config = dict(
    dataset='synthesized solo parts of chorales (CocoChorales)',
    train_examples=39062,
    hop_length=320,
    input='log_mel',
    encoder_activation='silu',
    encoder_depths=[3, 3, 9, 3],
    encoder_growth_rate=24,
    decoder_mlp_ratio=4,
    residual_init='zero_last',
    beta1=0.9,
    eps=1e-08,
    final_lr_fraction=0,
)
Rows from block 2 of the audio encoder of a small audio captioner, named by matrix and row number. Rows with one number belong to one channel. Each number is 128 + 24 x the weight over its row's rms, rounded and kept within 0 to 255. All counts start at 0. Numbers have three digits each.
After each channel's rows are labels from the 100 clips, of 14848, where the channel reaches its highest value: "peak on" is the class under the peak; "top examples" is what is common among them. Only what is clearly more common there than usual is listed. The data: synthesized solo parts of chorales (CocoChorales).
# conv1: bottleneck pointwise conv (encoder.blocks.2.conv1.weight, 96x128x1x1), inputs 0-127
# conv2: growth 3x3 conv (encoder.blocks.2.conv2.weight, 24x96x3x3, transposed), outputs 0-23, a 3x3 kernel for each

conv1.42:097173142173093198140141117129107134100125152155191139149153165155164123108132098099090097118132127151141141101158115095080153111109144137120130166125128084097132152122097070109146120131164105153156135144064109094157111138145136087176093137136118138146104108117152105132128157124128120128103147119123147146096109102141084100123130117125128146130123129115128130146144135121147125124126
conv2.42:122115096098178178132119095149153118087109103171133134178140103099112146167124166101123115128130129120140117143129130104139108132149116152130112095160118162098167096155136151139134174111086106132102113107158158130114115132116092129114127165157104149161092117151165067132123087135119109106143182128110135115141156109125156141157120126112139108095107130172071119129107135151102152163117100122146139111081120120133154128131098118152121141138104082120140144134140162085068126135129109135150141124093146116111113078162109120095180151131118099094121154151152126099122142108099100106122108136147127149121129157119089105140120155147085171109144150139085144
peak on: C4
top examples: bassoon; note C4; trombone

conv1.57:157164123110128112128122143137162126127120096164083138095089147146138133112099109140152106110128086112126139082174109116124128162098144130120111124093110109155182168102130122159135125159114125111154120145087074102142142102129121170147134105132124134115105146104127170117138150105114080185132145105082148104125084099151136116155104134154129106094112123140185115112138109116116156096139
conv2.57:122127142125142139135123123117104129133171114133107137115095152132111134130152110108148136133132130122123148175134097105124109172158104116084148119121104143114136107120135114153100115136103169136100121087154198103084107128132117099146146134123100132172069122168116136132152144151100110119105121106157133119076117121140137119112135106130129145151145168118098126101116104150108142137142126135120123119114130169149110145152102126101111144125132152097102110142179095106143160143113109216102157086115134116114137084170143108139136130134134108105140138135131096118189198052143094130129124145132127129096140131148128135113139139121154096120191076075166109
peak on: F4
top examples: note F4; clarinet; bassoon; note G4

conv1.53:149093094132120157109109159127125139133143135099181149144100114175156154107129155164147113133138095108143135149130130101137097168118099091171108133121128089165115138125102100091180109154101115128118141162108156135042161124132086100080085062116125140110138126104113158122135157152118130116138093111111128133165135144149140132133124109149131131150142129119110113113113128143120160129151
conv2.53:099117116126072123130219130135164127144115147124104137134146142168113147121119140127128130137100091170151144128168127131166105133175096088124102122131102151147140168118102154137157088132103181086119124092167116132155132121140117131119134129144110109107150092169133121138091125128123133091114119140144122109125131129146124085130133142127121135118113133149093132115096146121104134164140107152141140098096142117141076154155142151089120144129117107166125094139139074127143157130148116125172105153119146129117099086179122091175101102146133138123168125118060122177141131132123120124125109132144126107104199093124162119135145114110119181090156126134146098
peak on: G#4
top examples: note G#4; oboe; note F#4

conv1.31:142170119141132141122173113149096162143108149158110144118181127127147135195099128157123127126105087119117131119103154102115088132106142170145132099110136078130149104158153085136136112076125143099100116115136145099171115147158124102147106088119153148097120117125110083102128162127118119144149103139116090153093159184159093123138137137110101115107120162114139115132137128098113135104160
conv2.31:138158161100129144111105096128167130120116105120124144114094135110109171128120140116148143121142142143125130114125121113106145148135111099147117094111129152127147127094147143111130099109143134090154187127091153122034100115129121133149145088097113124180160091140130113079133148106114122101117194190113102143136152141156121115159144135173155147149124102138129112118117135099166118144129136098105113125115135113141176153114105114127127085127132121156126150137147152113121120098157137183103120139094121103128149121136136147138109084102142137147127115131110163132158084121147155133153104102125140107145130162106102114161095110163071127061145179141162088
peak on: F4
top examples: note D4; note F4; note C4

conv1.45:065123146091146122165130156108104119151169126125151133108151115122110132074093155137121145085163122145170124111135143099111149178103117164142180112125165133099093136153083168113108138115108133110116078139154173165136127095127138189142090113148133124123111105130082116141158123124111086149123125095104117135113126105124098096121136152131129126140155110127156143116113165109138134118138
conv2.45:112158160143083139090137097095083147101156152151113127141109142122154145145094099152142100129102139146162111122107112118130137131111123132126140154102112111099133103116117146161128149086117060160146121150081118110163132158115121125160155152144149102098138134108151088132114140114129122165145125093088090135110114147092138128176150132100122121108118130198082132120140126102146142110121132089136108147140168142131099126102131108142125136137128102117102158106101093099147125195138113079093137119111095112160183113144125147134087104117128107127149088114056112176065116143121148106115124148123126104108146132143132174102106152140141127118140149132131103
peak on: F5
top examples: trumpet; note F5

conv1.36:109096110145090142131101133070107084116132095163194122158145116127110127160123144142150110096128125135154143119169144143099150120143117149161105128197206154149092083132136106093116135109166146137138134113065135100158132158169143166089126100121119112132111117144138108092091140102122133119124162127138142104104151141119116148124109119110120159130123127151126115109124131131134117145118
conv2.36:136103095097134149137088132183157099147040115126143131154136150142081137108200173125116126115131136158144133138155164135135126139094101127148115127124121117121094155133166135101153140134136101170117173155103094115177123118128151133143120140141131164073172101104121142122148096126146117122104128146120144159142104164126066158158134145146140084133137107124116167119135092137117167113138103150131161100139092143111082117130163127161135138125111109110147154134120137127134142120145143097120082179114118143115175156100127123114121129128137121120138070124139112104134090131125114144139108101130122124104137112138090124143181125154061146145149112123161119
peak on: G#4
top examples: note G#4

conv1.25:106064148134137177144103136106144110162140139106109124166127109119166121126131130113117110118136097150108132113136098097161055115113093079155094133134085148140133135144094108187159116159163166120164157126152118136115099131144106115165104152102129114125133160086152138108133143120124093144106154155121132135155111140144142096121125133104105114078125130138165126156126097153138136094165
conv2.25:098170104143103149153092141139097115061147089136132063139114106103108131137120108128180108125115103160132157110152131113109182177152134126102126131124137167140165144088143124117102094178116117122114148096112182090115126144099101142158126110140077142154096115183091083173153131117135129124090129124141114112135123107137131102140136139117111104141130091118113149102134131138130106136149128128096135146110117165131131116061119117156111121145192105122117145135093143110143125090135121127119162083129109104138092142076110101102105152151143128135141146097106117116139151104133106126130128128099097131154136158120102109133125144071165157134149131091127097
peak on: A#3; E4
top examples: note A#3; note E4; bassoon; trombone

conv1.29:148132127110161120134140103139123121160111119130138100132137153152129131104153138146103097140089074109151127096167171090117075110125116097066109181136103134131138152171143133101147127137145081147146145115122139109118155181138123117134146120087133101099125143084118136120130148130159066126160165122098151103135149133159117112129118108121117109087147144160111144159098135139144150084165
conv2.29:144084121087154130140116130104136121117139087146134159144131150123118110132173108101092124124115158135136136135114141151095124148134124148129106141091175114131105096128122079137131107135096167076118157147078163043151153153134109140092129136130106073167087161164055138171123138112109137107121128111121096163130120122113164134126115125115131154129108155119141136120114122131126113119127097137129158124113138097124100121127138157146122118148124121146100136112121120146094101143148118134109194133084113138106182130063137128123135129127136142133118100114110152127159099121142135126133124141120128136127145137108104107170121151094140143130102100049204093
peak on: G#4; C5
top examples: note G#4; trombone; note C5; note A#4

conv1.0:190144111131116114160102114112158139156144083094138229128135179155108141121119124129130125151119121163128100120117164129048106120129107153137139094170153177120101124102150102081111105110152125106116151142147118154112123149118150157125121143146138091138116089145154119118118130118135168101129127108126148122119103121122127136085143136128134104087111159118108107109122130149157142126133
conv2.0:113094144188141141113145111122160139111110104104147143150083088107147177111156138123131125127121100127137116141140112118134120115135118139168148142120125117108137140127151127109113114186107110135112069154129119153094118107085136124143104152128159114133121145091153129074123160156156103123136092131095158086147137124089109157149116140123113126138105105110135088153112105144094103112110129113125121128137148147129081123141164127133161121154132092118106144136105113138099105140138144120156100190092161089124068194103105112067141140151107108129138085123124112151129133139138170131146123101139117137113191122115112081099162113117106165115168101178093126
peak on: G#4
top examples: note G#4; oboe; note C#5

conv1.44:107160151171106124151122130129102174087134087132150144058149150145137134152105114097131079074161085124169123134118113091135120118097108076142139145126133173123166129128115105157112127094146121128093145136128133126135135145102163194134097122098111152097114137113135104086117141122124126126114104102128089139175123117149113153089131087110098134119158104127107125134113119136147102111120
conv2.44:112125154127079088146125115101192130145089166119147117129153141170106094094124120116111082160145145151140146141132135123134098124122102145104138145116104134126126149144098144129119135102140126132117118160155138095131116107114177153155127122152099121095095151120129113106133116097114127100126148166123113117159167127142144087145121155132111104142108112165135118182133160105121123103134102082150181102103175120115096126159121144176170128161138115115130119141104108164161156086091116144125123110184173117063081119150122094136093112105130142109117161140122109112130139098132097122167147133118139133113113139115149107156152149108116129044177133123135115
peak on: A#3
top examples: bassoon; note A#3; note G#3; note C4

conv1.94:164158133143149109126087154158091090092153163115143127162131139125110068159118108107091131120093128179084140162157165124115132129083113137119172135100128149078147115137086146137160135149109099134147122116105144141094193122113161098151154132134193090144091158132109134122104155116124135122094122117151127143130121114139116109143138153143144132132141139114126102120170139136132151120106
conv2.94:136114131147141081120170174124123117110128108098139122115148062138122104146150146123117117139130115164125108115123134131126123112128137117127137119095129152117143096128146133035150161122103160099079124129148096159116141122129133169114138095143121148127162088124180085132135110132098104138110129123142152111124157114142128115143183155095133155104091121161150114123133112139128118122102153173142109100124131096107143152161097120149121168119102113112148110105148145113097111132153086177113154141065171104123064113205145131112151126126103135147095136110137117122129158122171133130115123111095126145097107110132152166121090156134143109121157118166103167
peak on: C4
top examples: note C4

conv1.77:106117183126094107128090118165108124135127154108131108139103073081121130095163095134129131145128140136132117130133118112122091120135086155141109118143121146157140166109150150111136106124180142113037169131159129170144169105149148125138152148116128101093119142127119152134131113182130118134158090120114132147099141172097092151130118105118141177130152142098122144146146104115118133110155
conv2.77:141120157111146083147198117085151124150086121147111122121106131152064161116111123130149150127128142125139110144122141135126139150130103125096120121127138124151122133114137138103133109119145139109200118154092124128153153163140126126085082090099149119153120114113119152113069127137198106110098188103163169142178114099106100104131132132124133153093147132120137122157128118132128090158146113118152113110112125097132115183133151097181128157125142121099166096131114132078130102115164105116118124134102094138160184115089126127125134125131091140130150127089141142128086098146127142116138146122113121115166178137087097119149131148144174107108148138130136113
peak on: F4
top examples: note F4; trombone; note G4

conv1.37:149158107120168123141118121124102102083090117158122179159103101131119133145169156121143146134110125099098133112122108092133107105136117167170115074171129095104158111151114131129123116078121133172162087192138156125113131119108112131166136149161116114113131146135152205137141147121126133103091135116114099096090153151125135114129109094123107112137143127139137113107156133157125099112107
conv2.37:118152177152129118122125114121114116168068172135168116109144103119135126137162135186156138170150150091113091151138127168150115122130108129143151127150099131099137100143133124151140164101107122113151125124128149117139162146146132129112119125145116134139125131142120137180143210086150195154123079133163119156130114098153095110124141145111131124154139180102115128119138180130140125127149129164130114120163086103062146107099106137093147122147135070116136102115143124138134153097154157189094133098171162143107133089165171146141145106142125142145115130101138104114178140093110130140121110119117144118127146132116118136141141130102128148123126100133114081
peak on: C4
top examples: note C4

conv1.47:124076075133117127114161120152140095086111102153120113111165134150132167138122142149120144158114122138073133140151121115154129099146122114117109139090171164125106105140105137164149137183141114145153095144121100107123079160098113115165144053147090102113105143098094148138137138123097126172155118125151109102154130089141144093160123136129134129081106114137135100116112120122115134116140
conv2.47:134107101135074101145172147117132125159137121132101105114156111179161121119165108154124144105099109140140122113140115123128150107109161131127085084116126147159165165122168132158101116130070114155126104150165147111114103125100121097133131131136142113101082109184134123135129154174145098113132119117105132114122162085138123184121101096141117132140150157103096135118105128095128140172149134112150117135130158138187083117091108132124119116125134143104149152173096107121094143111126161156112168142110146056151107154161141110136129141106130102115101105149142139128185092130135115156126152098104116131110099104141142144106139113098133079172095129104156141
peak on: C4; G3
top examples: tuba; note C4; note G3

conv1.87:079138113139113071124097149099101144139076146126124122120136126140116149129173128141096129185126150141149156119073139134102134164180174133139109126136115108153163141108144073065117144167124165137139086132159107094128158168128094126097172149101130145148142120115123139126155127147134116126121090156117121154164111119154134124129121147101099110143146141130125140159132106139166155134133
conv2.87:141138125136112131133175098117119162170128111142107093076075123166155156110087118122094146138123116113139130141107105129132113153159121148134133113097154125176095145083154105182137117118082108141121123140139168065157150137165108144106112119105136112145138090130115122144142140073092124143120129146158140124167118100049155125106152101132135101148117121103130171193117111136090123111109142096138099162141157112094167107136132111107129074155133133132119119135123123102161166115101122134092169111132129136154156134093129119093132117153158126124139102116118137155145130099095148094143135141103139120129167139097169111133097135149130124147095135146150083
peak on: F5
top examples: note F5