A small audio captioner, trained from scratch: decoder width 128.
Rows from block 7 of the audio encoder of a small audio captioner, named by matrix and row number. Rows with one number belong to one channel. Each number is 500 + 50 x the weight over its row's rms, rounded and kept within 0 to 999. All counts start at 0. Numbers have three digits each.
After each channel's rows are labels from the 100 clips, of 14848, where the channel reaches its highest value: "lies over" is the class under the peak. Only what is clearly more common there than usual is listed. The data: synthesized solo parts of chorales (CocoChorales). In brackets: how many of the 100.
# conv1: bottleneck pointwise conv (encoder.blocks.9.conv1.weight, 96x88x1x1), inputs 0-87
# conv2: growth 3x3 conv (encoder.blocks.9.conv2.weight, 24x96x3x3, transposed), outputs 0-23, a 3x3 kernel for each

conv1.90:557439489460458558466499536533488446592474457450515463510507592576427540550479461412550431441480478517416505531519434488498395484479415436561441498517489504482461552448482460475497506668462511481441566515521487534462515425478467578448397437506505431452505548438506
conv2.90:418416560383420362493604510620601482405429518484529469525600459492532501445558498475460532450463524516411484457544464533442466520389582453458470565572512539550462552514454493533475538509514498473471507448523505563494490537442514522547465473468521545477447558456553437497440446505467573432473532556516485522495464522541471511415589529468537423486475485452472472461633448546497528556375572585448478452509436456514508442499465550440520453506520552468556540436514504471474492553551486449473515606458508541549448552478448534449545533494563532508514463513514466480519425508396476434449562494521444418534377575448541516581564450503463439477521480522590460
lies over: D4 (77)

conv1.11:486552559416462470658580445459463560618558488545443486509472542627461519489476439555422493528478524476439541491472478487508463504550511593473425409476496453513469470514519579523547468425418512500530508586497489476439454466454528462586506492512502404493492511494439
conv2.11:537469546484539472487491544469481521474474482464525513446451444493540525514450442584486432520492494473581439462579541542636472545431494454413566460524447545474504485486524497559450513495503533477465439463565457515506503533496491525539511440486574503456506478507430573476551541467521472449546410481451542522467488530545450457446491480506513492584483496539382517458443579423682462532504440773426464527499455529526448442582513564368582515484469537548511444492548551507438448505473492574472481402473544499495532519524506467481457519531529428501578582452488495509484468502569536483435456482459443508574433419548472537463571562567555549431486522462475481
lies over: D4 (46)

conv1.47:565571511586427483487516587403501474494507446450543420470496610558521478536550500473500450454414461366477450562538505566545508512494485542407522440459484403597538515576495579486496469531484480486513510518575452538480557523556522561514525502465513496563520553497618
conv2.47:511533514399449553475536553420484527552432555558537461569484468521596522573483456542533444435416530455615478498497528503413535534420506512496544438553540525472405413486529516497496464531493570479460442451512504536535500516516453471546474499507533506503466523515526444486472531540503413488427470563535487530528498515458505587549475565447523491516566382529471452429519501593519490393576444632521471475513491505611412506414488413610483450559547448533524515375384534457515453525487419464544529409433539536483547446480590438434558459519421507492561514473525426563489435536527555516608492506442505444534565612509481490502535548532522529561435551464467531
lies over: E4 (75)

conv1.17:562517508430432493452438452492546554420484558490510529485420462529421515571505544489505454518533582500549523526568497482495586448524517445638441367496469512410520520523551460425458649506523520484479519487525429466518628510446520505545512511538511577500491482514452
conv2.17:424549508476480522484524472574537482464523445522485548478593503498437496526506483491546481518469519498466492605368556494522454449514430429442495536554534437523475486504558533464464433478470468440504503484470436618485513533656482509427487483484524422527527457528520420560560502520420504505558544457527515508538416495590417573387484527473509554466511502452686426519459491510554538540446543448493438537514444616443473497425478574489514534442495513538459488534534473417529486530565486534539516568448457565533471503507461602378494462474563554422484505553519625393451548448576554444430483480474494485495517484598576522453414528513472460461459517564447499
lies over: E5 (52)

conv1.28:467463515506444429494513636468475617514476561597539499464486490443464540590571534538371402487495548517439467533543487554460415523451415550557450501432518522448518450479486544486444482482503466426501487456531513471501466534458533514483547533438567488619533489444431
conv2.28:623524494489457505627497416490551481442494560501396497526490526367466487635533502497434555582523477455559511511492505551542473522435551457485518457503455438538536519578437532510493454487480560501514542538437484496450442478472426525462576508469502516562481539483452576512408515442557525499450307512462556448599495534456520525496438505447529540468484374462489580607511552495502443606410547481523514467510453492400493491548560474432540550510514442507451651419565481460502493548460563469443479560479493467578496528463448477528541522485506516482459593473503550455496419495593571465467492565384492445523537498458482507534499472521503431457504542458507513
lies over: E4 (29)

conv1.62:448535457389537427510553725488503467501527465459535581491570519545398452527503487489499551494447512557463497516465464454418479543465472473457472621447592478510525490491471505416549469605549433529528506473528449529535525497540485505471454501525503527504540547551471
conv2.62:512462494418446471507499458568602553429508479535437468531567442491514446476459517551549563455472527481516447516516440529548548471485499520575472634581489492487428528508512420453526472583590502391484500479539513596475347322315506477528539508506547476525503541419471444490398344382488463538488542529395523444469487511515528529527500587475551457558464510488507479461495449472507513472469485463496526467476482463551555477476488561461486484566491543395494439562499481437525428555515518494481469587537488506491573441442561461453484537479475479525471424517567545412510455499539531468521469571493512456515559448474562425557498545520493601523501451508482471
lies over: G#4 (60)

conv1.86:495491535527557559550467503500497430480532456560486559526532555458430502495472502469561483457487549452511348544474436467425492628468430569548575475575497498460501508513418449519494424444431447551465497515443529510471521498436414556468498568505467569362528528471431
conv2.86:419480544451481448532515450579497463532540505483477513537455535488538450480459578502368437512483443515528519520463516588516474482431451519500461450478492530550495460571484523513510556552474522471572510535523588442483534545453558509509419533525405594527608464514465508525531538459440539532502550456467489530432531495560471572437452501457551501518491478418440528554453587534593453468548452451501471567500586521551477547358438598329500475488519435470507483539463525467495458429472504548504458413461503456594507446508514467567527464500470547543409507488523612557390557546568494435487422610474556485549496439475375523480596549429439477503466459572490452
lies over: G5 (86)

conv1.42:497531508611502500478478472428554517585585440503457503531475510469623426462522592530477458441477423504551399479607515394468555601478572529493501416560476593442494477536461489548486486472440412501521523502457514560504522538497421504524486513498512457434545444461452
conv2.42:383429545491550503501526536495494401421505466466511474534503503511490518446507511501352486523424525464556455535520505507460470500485567515490436480410554556456548478471562445467485511555516535600533485451544578445472505738476482425543493574468554539550556455544556466479460500539477528547442545538555574493493469550461537491467473514529549524483435479543457542518464546458467547553589449478520455557471513465539525506499497607413526552482503363459540494555449436456548514439512427459513549441486546464487528556490514580491470542502490506460485355396460518556522434513497425536496554492455491499575571436465366580496464514406538466562549465536462558
lies over: G#4 (55)

conv1.49:410433513447434490523519530542446459459504490516414544572508400530444545563551566450509524437399496511430434458571512500410493461453508510518536462580498513519519522489521487617471464552333449453554424471570441537491571547533539517550507450519467462515474510468490
conv2.49:479436577491521550471467457473627507539467476426524510373570537494470515464515536467452571532551550603485444563482531525410553498535541462457538512478541492540481473467507458546542489493596585572483502467524498552472503489450517464555400550540622487427478509540479471478471531512545515597459439513443631499502416542597427540515495521462454561429509437503454527434583480534561550465453524612476449351489498537452487491466456466378515501503493529571497554469604468460428486554507529391514495502552532494432580480456569510407461580487543468493460454465575574461514504488439515506474491418525532541525474615467489481503609444554484482475455451444533482
lies over: D4 (50)

conv1.41:565565507453481551583451493492431529489467476609481489496490484554459580559407472500548397487473476452486574544475491570422467497455501515493588569537448436477454546582585479558538456446457551478477475606574516519421562479490524596572417527497438525478511506515549
conv2.41:484474456457499473540481502482429462545542577453484542402427545439517524514489455576524456420544503481468505531441394552428489451547510494475571466494492567479442475535515537514444542500494478523434522383472543511551506459418472568508463467481565462449486582512574392582433487572529533477459504521510539512449564421542487566508503417509452575496453599493572518548530450438567376471497469594463496519456483557466496482469535560459581547497524443480489567478502503593490467463566479576434515547469549507475562486425401518530560506456461607555537531480521433569423575483583546513522468484511545412500359588547500525425626440550551509467478468413441489
lies over: D4 (35)

conv1.68:495432528455617462450520515429659492486493463467482526465539477557489598511557457520518523402501584550464519492532515567532492556467479477572659476487577462430457402445505533444440506495560537492448585420528482468507501557485495464497472477461535492482489472478432
conv2.68:478562481460532481562518487626553606466505387515405531506486438482512434490553546450528535549506458422589446467474566461533442538433521477463474468555492427502574490615528553480472476544528477456474487435563435546452490460529468467473517451559430601399496510491337552543454486524540521487437540436477462484427519493464451501508539493492453487430479596553370461513414549520346516657448463481468540459448529496473485494460547506529487419500504518537460489498493475525490530452550555426524463432480468541531491509521525420425544504546548499453522470532456516543566525525576483500443483515559369456390525522506506563464468568449523430543550528441471531
lies over: D4 (57)

conv1.8:465578535423617557480464615443472522529481452542430498451466485582497561565519492417484519558535478535506545522563416625567523536432396542438541521518517562434436536473466519515524464524448517515483587539452454487522520479483557481511541515426509525584593536522478
conv2.8:400628592541455495546489464484513514492512469538538465540588470374527516549477505503484537554419537490503500532429472442528473596394549480471451451504550478545511546440499489495469449500474510448485456475448507547519445424502489598522486540462460440611454537505455502522474467514479565474519432458416515443546404572448553484494439476440531517475531551547431515572393587459525507498446560521431473398517490513459516506550558524323498498456524530463440412482640495556557532489449499481516466509467455548494465504499579533462524530454470539536443455601502546459562361559544473476518485619389499497484426464489463547544549438456531489549486551498483432
lies over: D#3 (81)

conv1.26:473567576577476595617553498532521515514472522480460536651534481457540523433614473555528502475425457433453560577426540431475496441457514438401461533481542510464530554480536560501537557453592451443544573546537501483464503555517511519507471564462504507486475555505538
conv2.26:525445547509523542460471527491472496471516493548543510572452530506441514509542467495446531532498497499575497574438420580402473488548513542453428468532464621592452491503527471572482544526474469530451525594470452436562404457534572553444458518517512417461466437494569495486494578422409548437479510528440491597444609462441444540546563521691417446455463505549404527500476536471570453334579510364513508562465497468515488497514427451535518542554496523545513415476509477471481555543497496497448503534477562520475498486449487475436460460552602554513470505432458422477540506535490481460391511436478492517526453492577476473381582533514539485496498502475523549
lies over: G5 (26)

conv1.24:466466476447519533409487422518567420553492535538500482469454495484438405553573479559448436479540546478413562519598477481520454500536582531625463578493638521448428436607518548507503500512454525491556569465456507497472501525537494492493524577490594498463526435503505
conv2.24:496386398587543530518429511554662483553435491535460451621487552515400489508561460576478584542458508515482469494454567508561530530497521534534468474464546490514473626486430445565443483461403495561563513484576465514481462527471432420526522514478496453513530496501459534441510424507480530435517418538521554484486449500510465533532543463575447452524565416460516467539527525481488532453524481509487452487429615441578563405537522513481435601488532508475558489413479539493507606523445565471600418448523512503512495429478477453523595413499452506462559624477536461487464559427571510531494427432465487439640462501538499534512469448512487476480460479462427525
lies over: E4 (29)

conv1.82:517461501513491474463466474525472408460607535538508460458565464548501433491435534465377494575494584494425554595552442460483505469475465492482505360511494529507566484542599483502590562553532571427463526405561418566441545475514466516499495480482517510436536560458487
conv2.82:422535551460540480441496501586504465424445454521517550522510455483526522512495528412493515389435566517531496496457423452562531536411464589530539466510426516567422546488500472517445474494476518503520471513483470564582600525513440444513486579480550510485541437541414524555521589577503467523514457509431430488440556455537526513496514482510479588598434471450543445565390548474523500475535531510409475546499545508427499488657532497549478525573457471509466540442525411493554421526506515648616449470468454573516470550461470516494496507482487601455510505484551447439480512564514532537475455574479480456540617572388591541398574513511502507528400441440489514
lies over: E4 (39)

conv1.16:442428400496520555500542477492438478482429458585476568498405537534482470562620604555522536512568478482462514465484527516567511539510434495576545462543468541487494475469581528496434567443527530445519595561471539491586465544410508484464617565436527506456509471447533
conv2.16:421525580536525459553492479510545569454449434489470432540513485515462501487568479499559461544431488546536412514472498538555438476518504414520523515446488538475474522585500543556535483454506484509448551472565461399503554478549442515408486518563421450533548479552507482372400525521550599446564549414552508508640424540504466491491482448567449455516540481472423595532436540516503475461505510489511515496459479555445505511528457401415548497587416425490566648458472538398509536508545459493504558440437499523591467505512480514406524489461468493581469465499545571480536487418504434526376575542586479476497526461600475497600588477443497491478433553481464448
lies over: F#5 (25)

conv1.61:507512528573659480471512470495519498454578406480604511454536479537569585472558455506478608492565572497450521626588458482540533482470444475513502487548610493425396464514570537425485499492468555516482451461501483541483436425496480507469516477426483518520485526479527
conv2.61:494573494467504466455524497521599500472450457504491546581564424444485531507524460469483496510422492470562479466430453503512550385525551495522458511464510489546457457435520581634468446541462492521458527475459483503510540496468460514511486512492532487448471550497511435592495566498555515515483542478429412553509462489385503527446487499447536557414518517539344523553320537557307597441494582484498468558458520469460528532444518480516457529485423486574544481415403492348481386540510521460564446484415487504555512470568589465493518423479480547481451633533484478442483603506464550504435502488441465539483513536476510500493489516520522519471507471490482469
lies over: D#3 (49)

conv1.70:428452470569558521441436481462459497494477519439598439486469457589459486331500517424459472426518429471510558486525545447552515522537511564556513425470560415552573446486492476551408511534509464440518488471513435406530550506437545493511560424448556469456522533531492
conv2.70:572439574467447488509634461417556451513489496539485477512462431506549501535457502471532449501467514511506418458641495420522468580426413458458485545551501480529521510363548522536525544422473566528570495594494491536481512521466513473525508525538529500529539518522492525506445444558462460475521595540539499591556399572498397519488545474554419534452543482491471509412465454468538514421495592555461462429478502469605506458472451516669504552469505440492476532458471534545551469448534446439518558473540448399449436423462476473454490356562463399439494542437489500533491485451473542516523493457463391497368479535548513550461516528443489496473488476486532568
lies over: E4 (76)

conv1.35:454463417529533521531454349521478555567401506494426499475503541542486480544535553510524434510429505545432397516492465524476420524550547396464448442560519543472532436590560556411455508490458488567539453487593458543544526497477509438443519480523491455558471595495520
conv2.35:498464480494587520402525524537431479391482557494470483487473528478521521463532455601402423601458501496505455531423408455462600486541454479470532472556480480501483348411383502562460476537550552443493508577546462495474467498539493562484502464539406426563531536546498519533560456469451449591462560553492515533554457501504457590481495494567478450484458520536511579479521504467500505477503522549491494434441551591460541444461529508391464507539478464455543524491543534406447495553508464434468507512447496506544484481457503417485578555471503416492560471453558725484441349497557545463489501504548501488503525516494483539517429472495530610399507505523450527
lies over: G5 (29)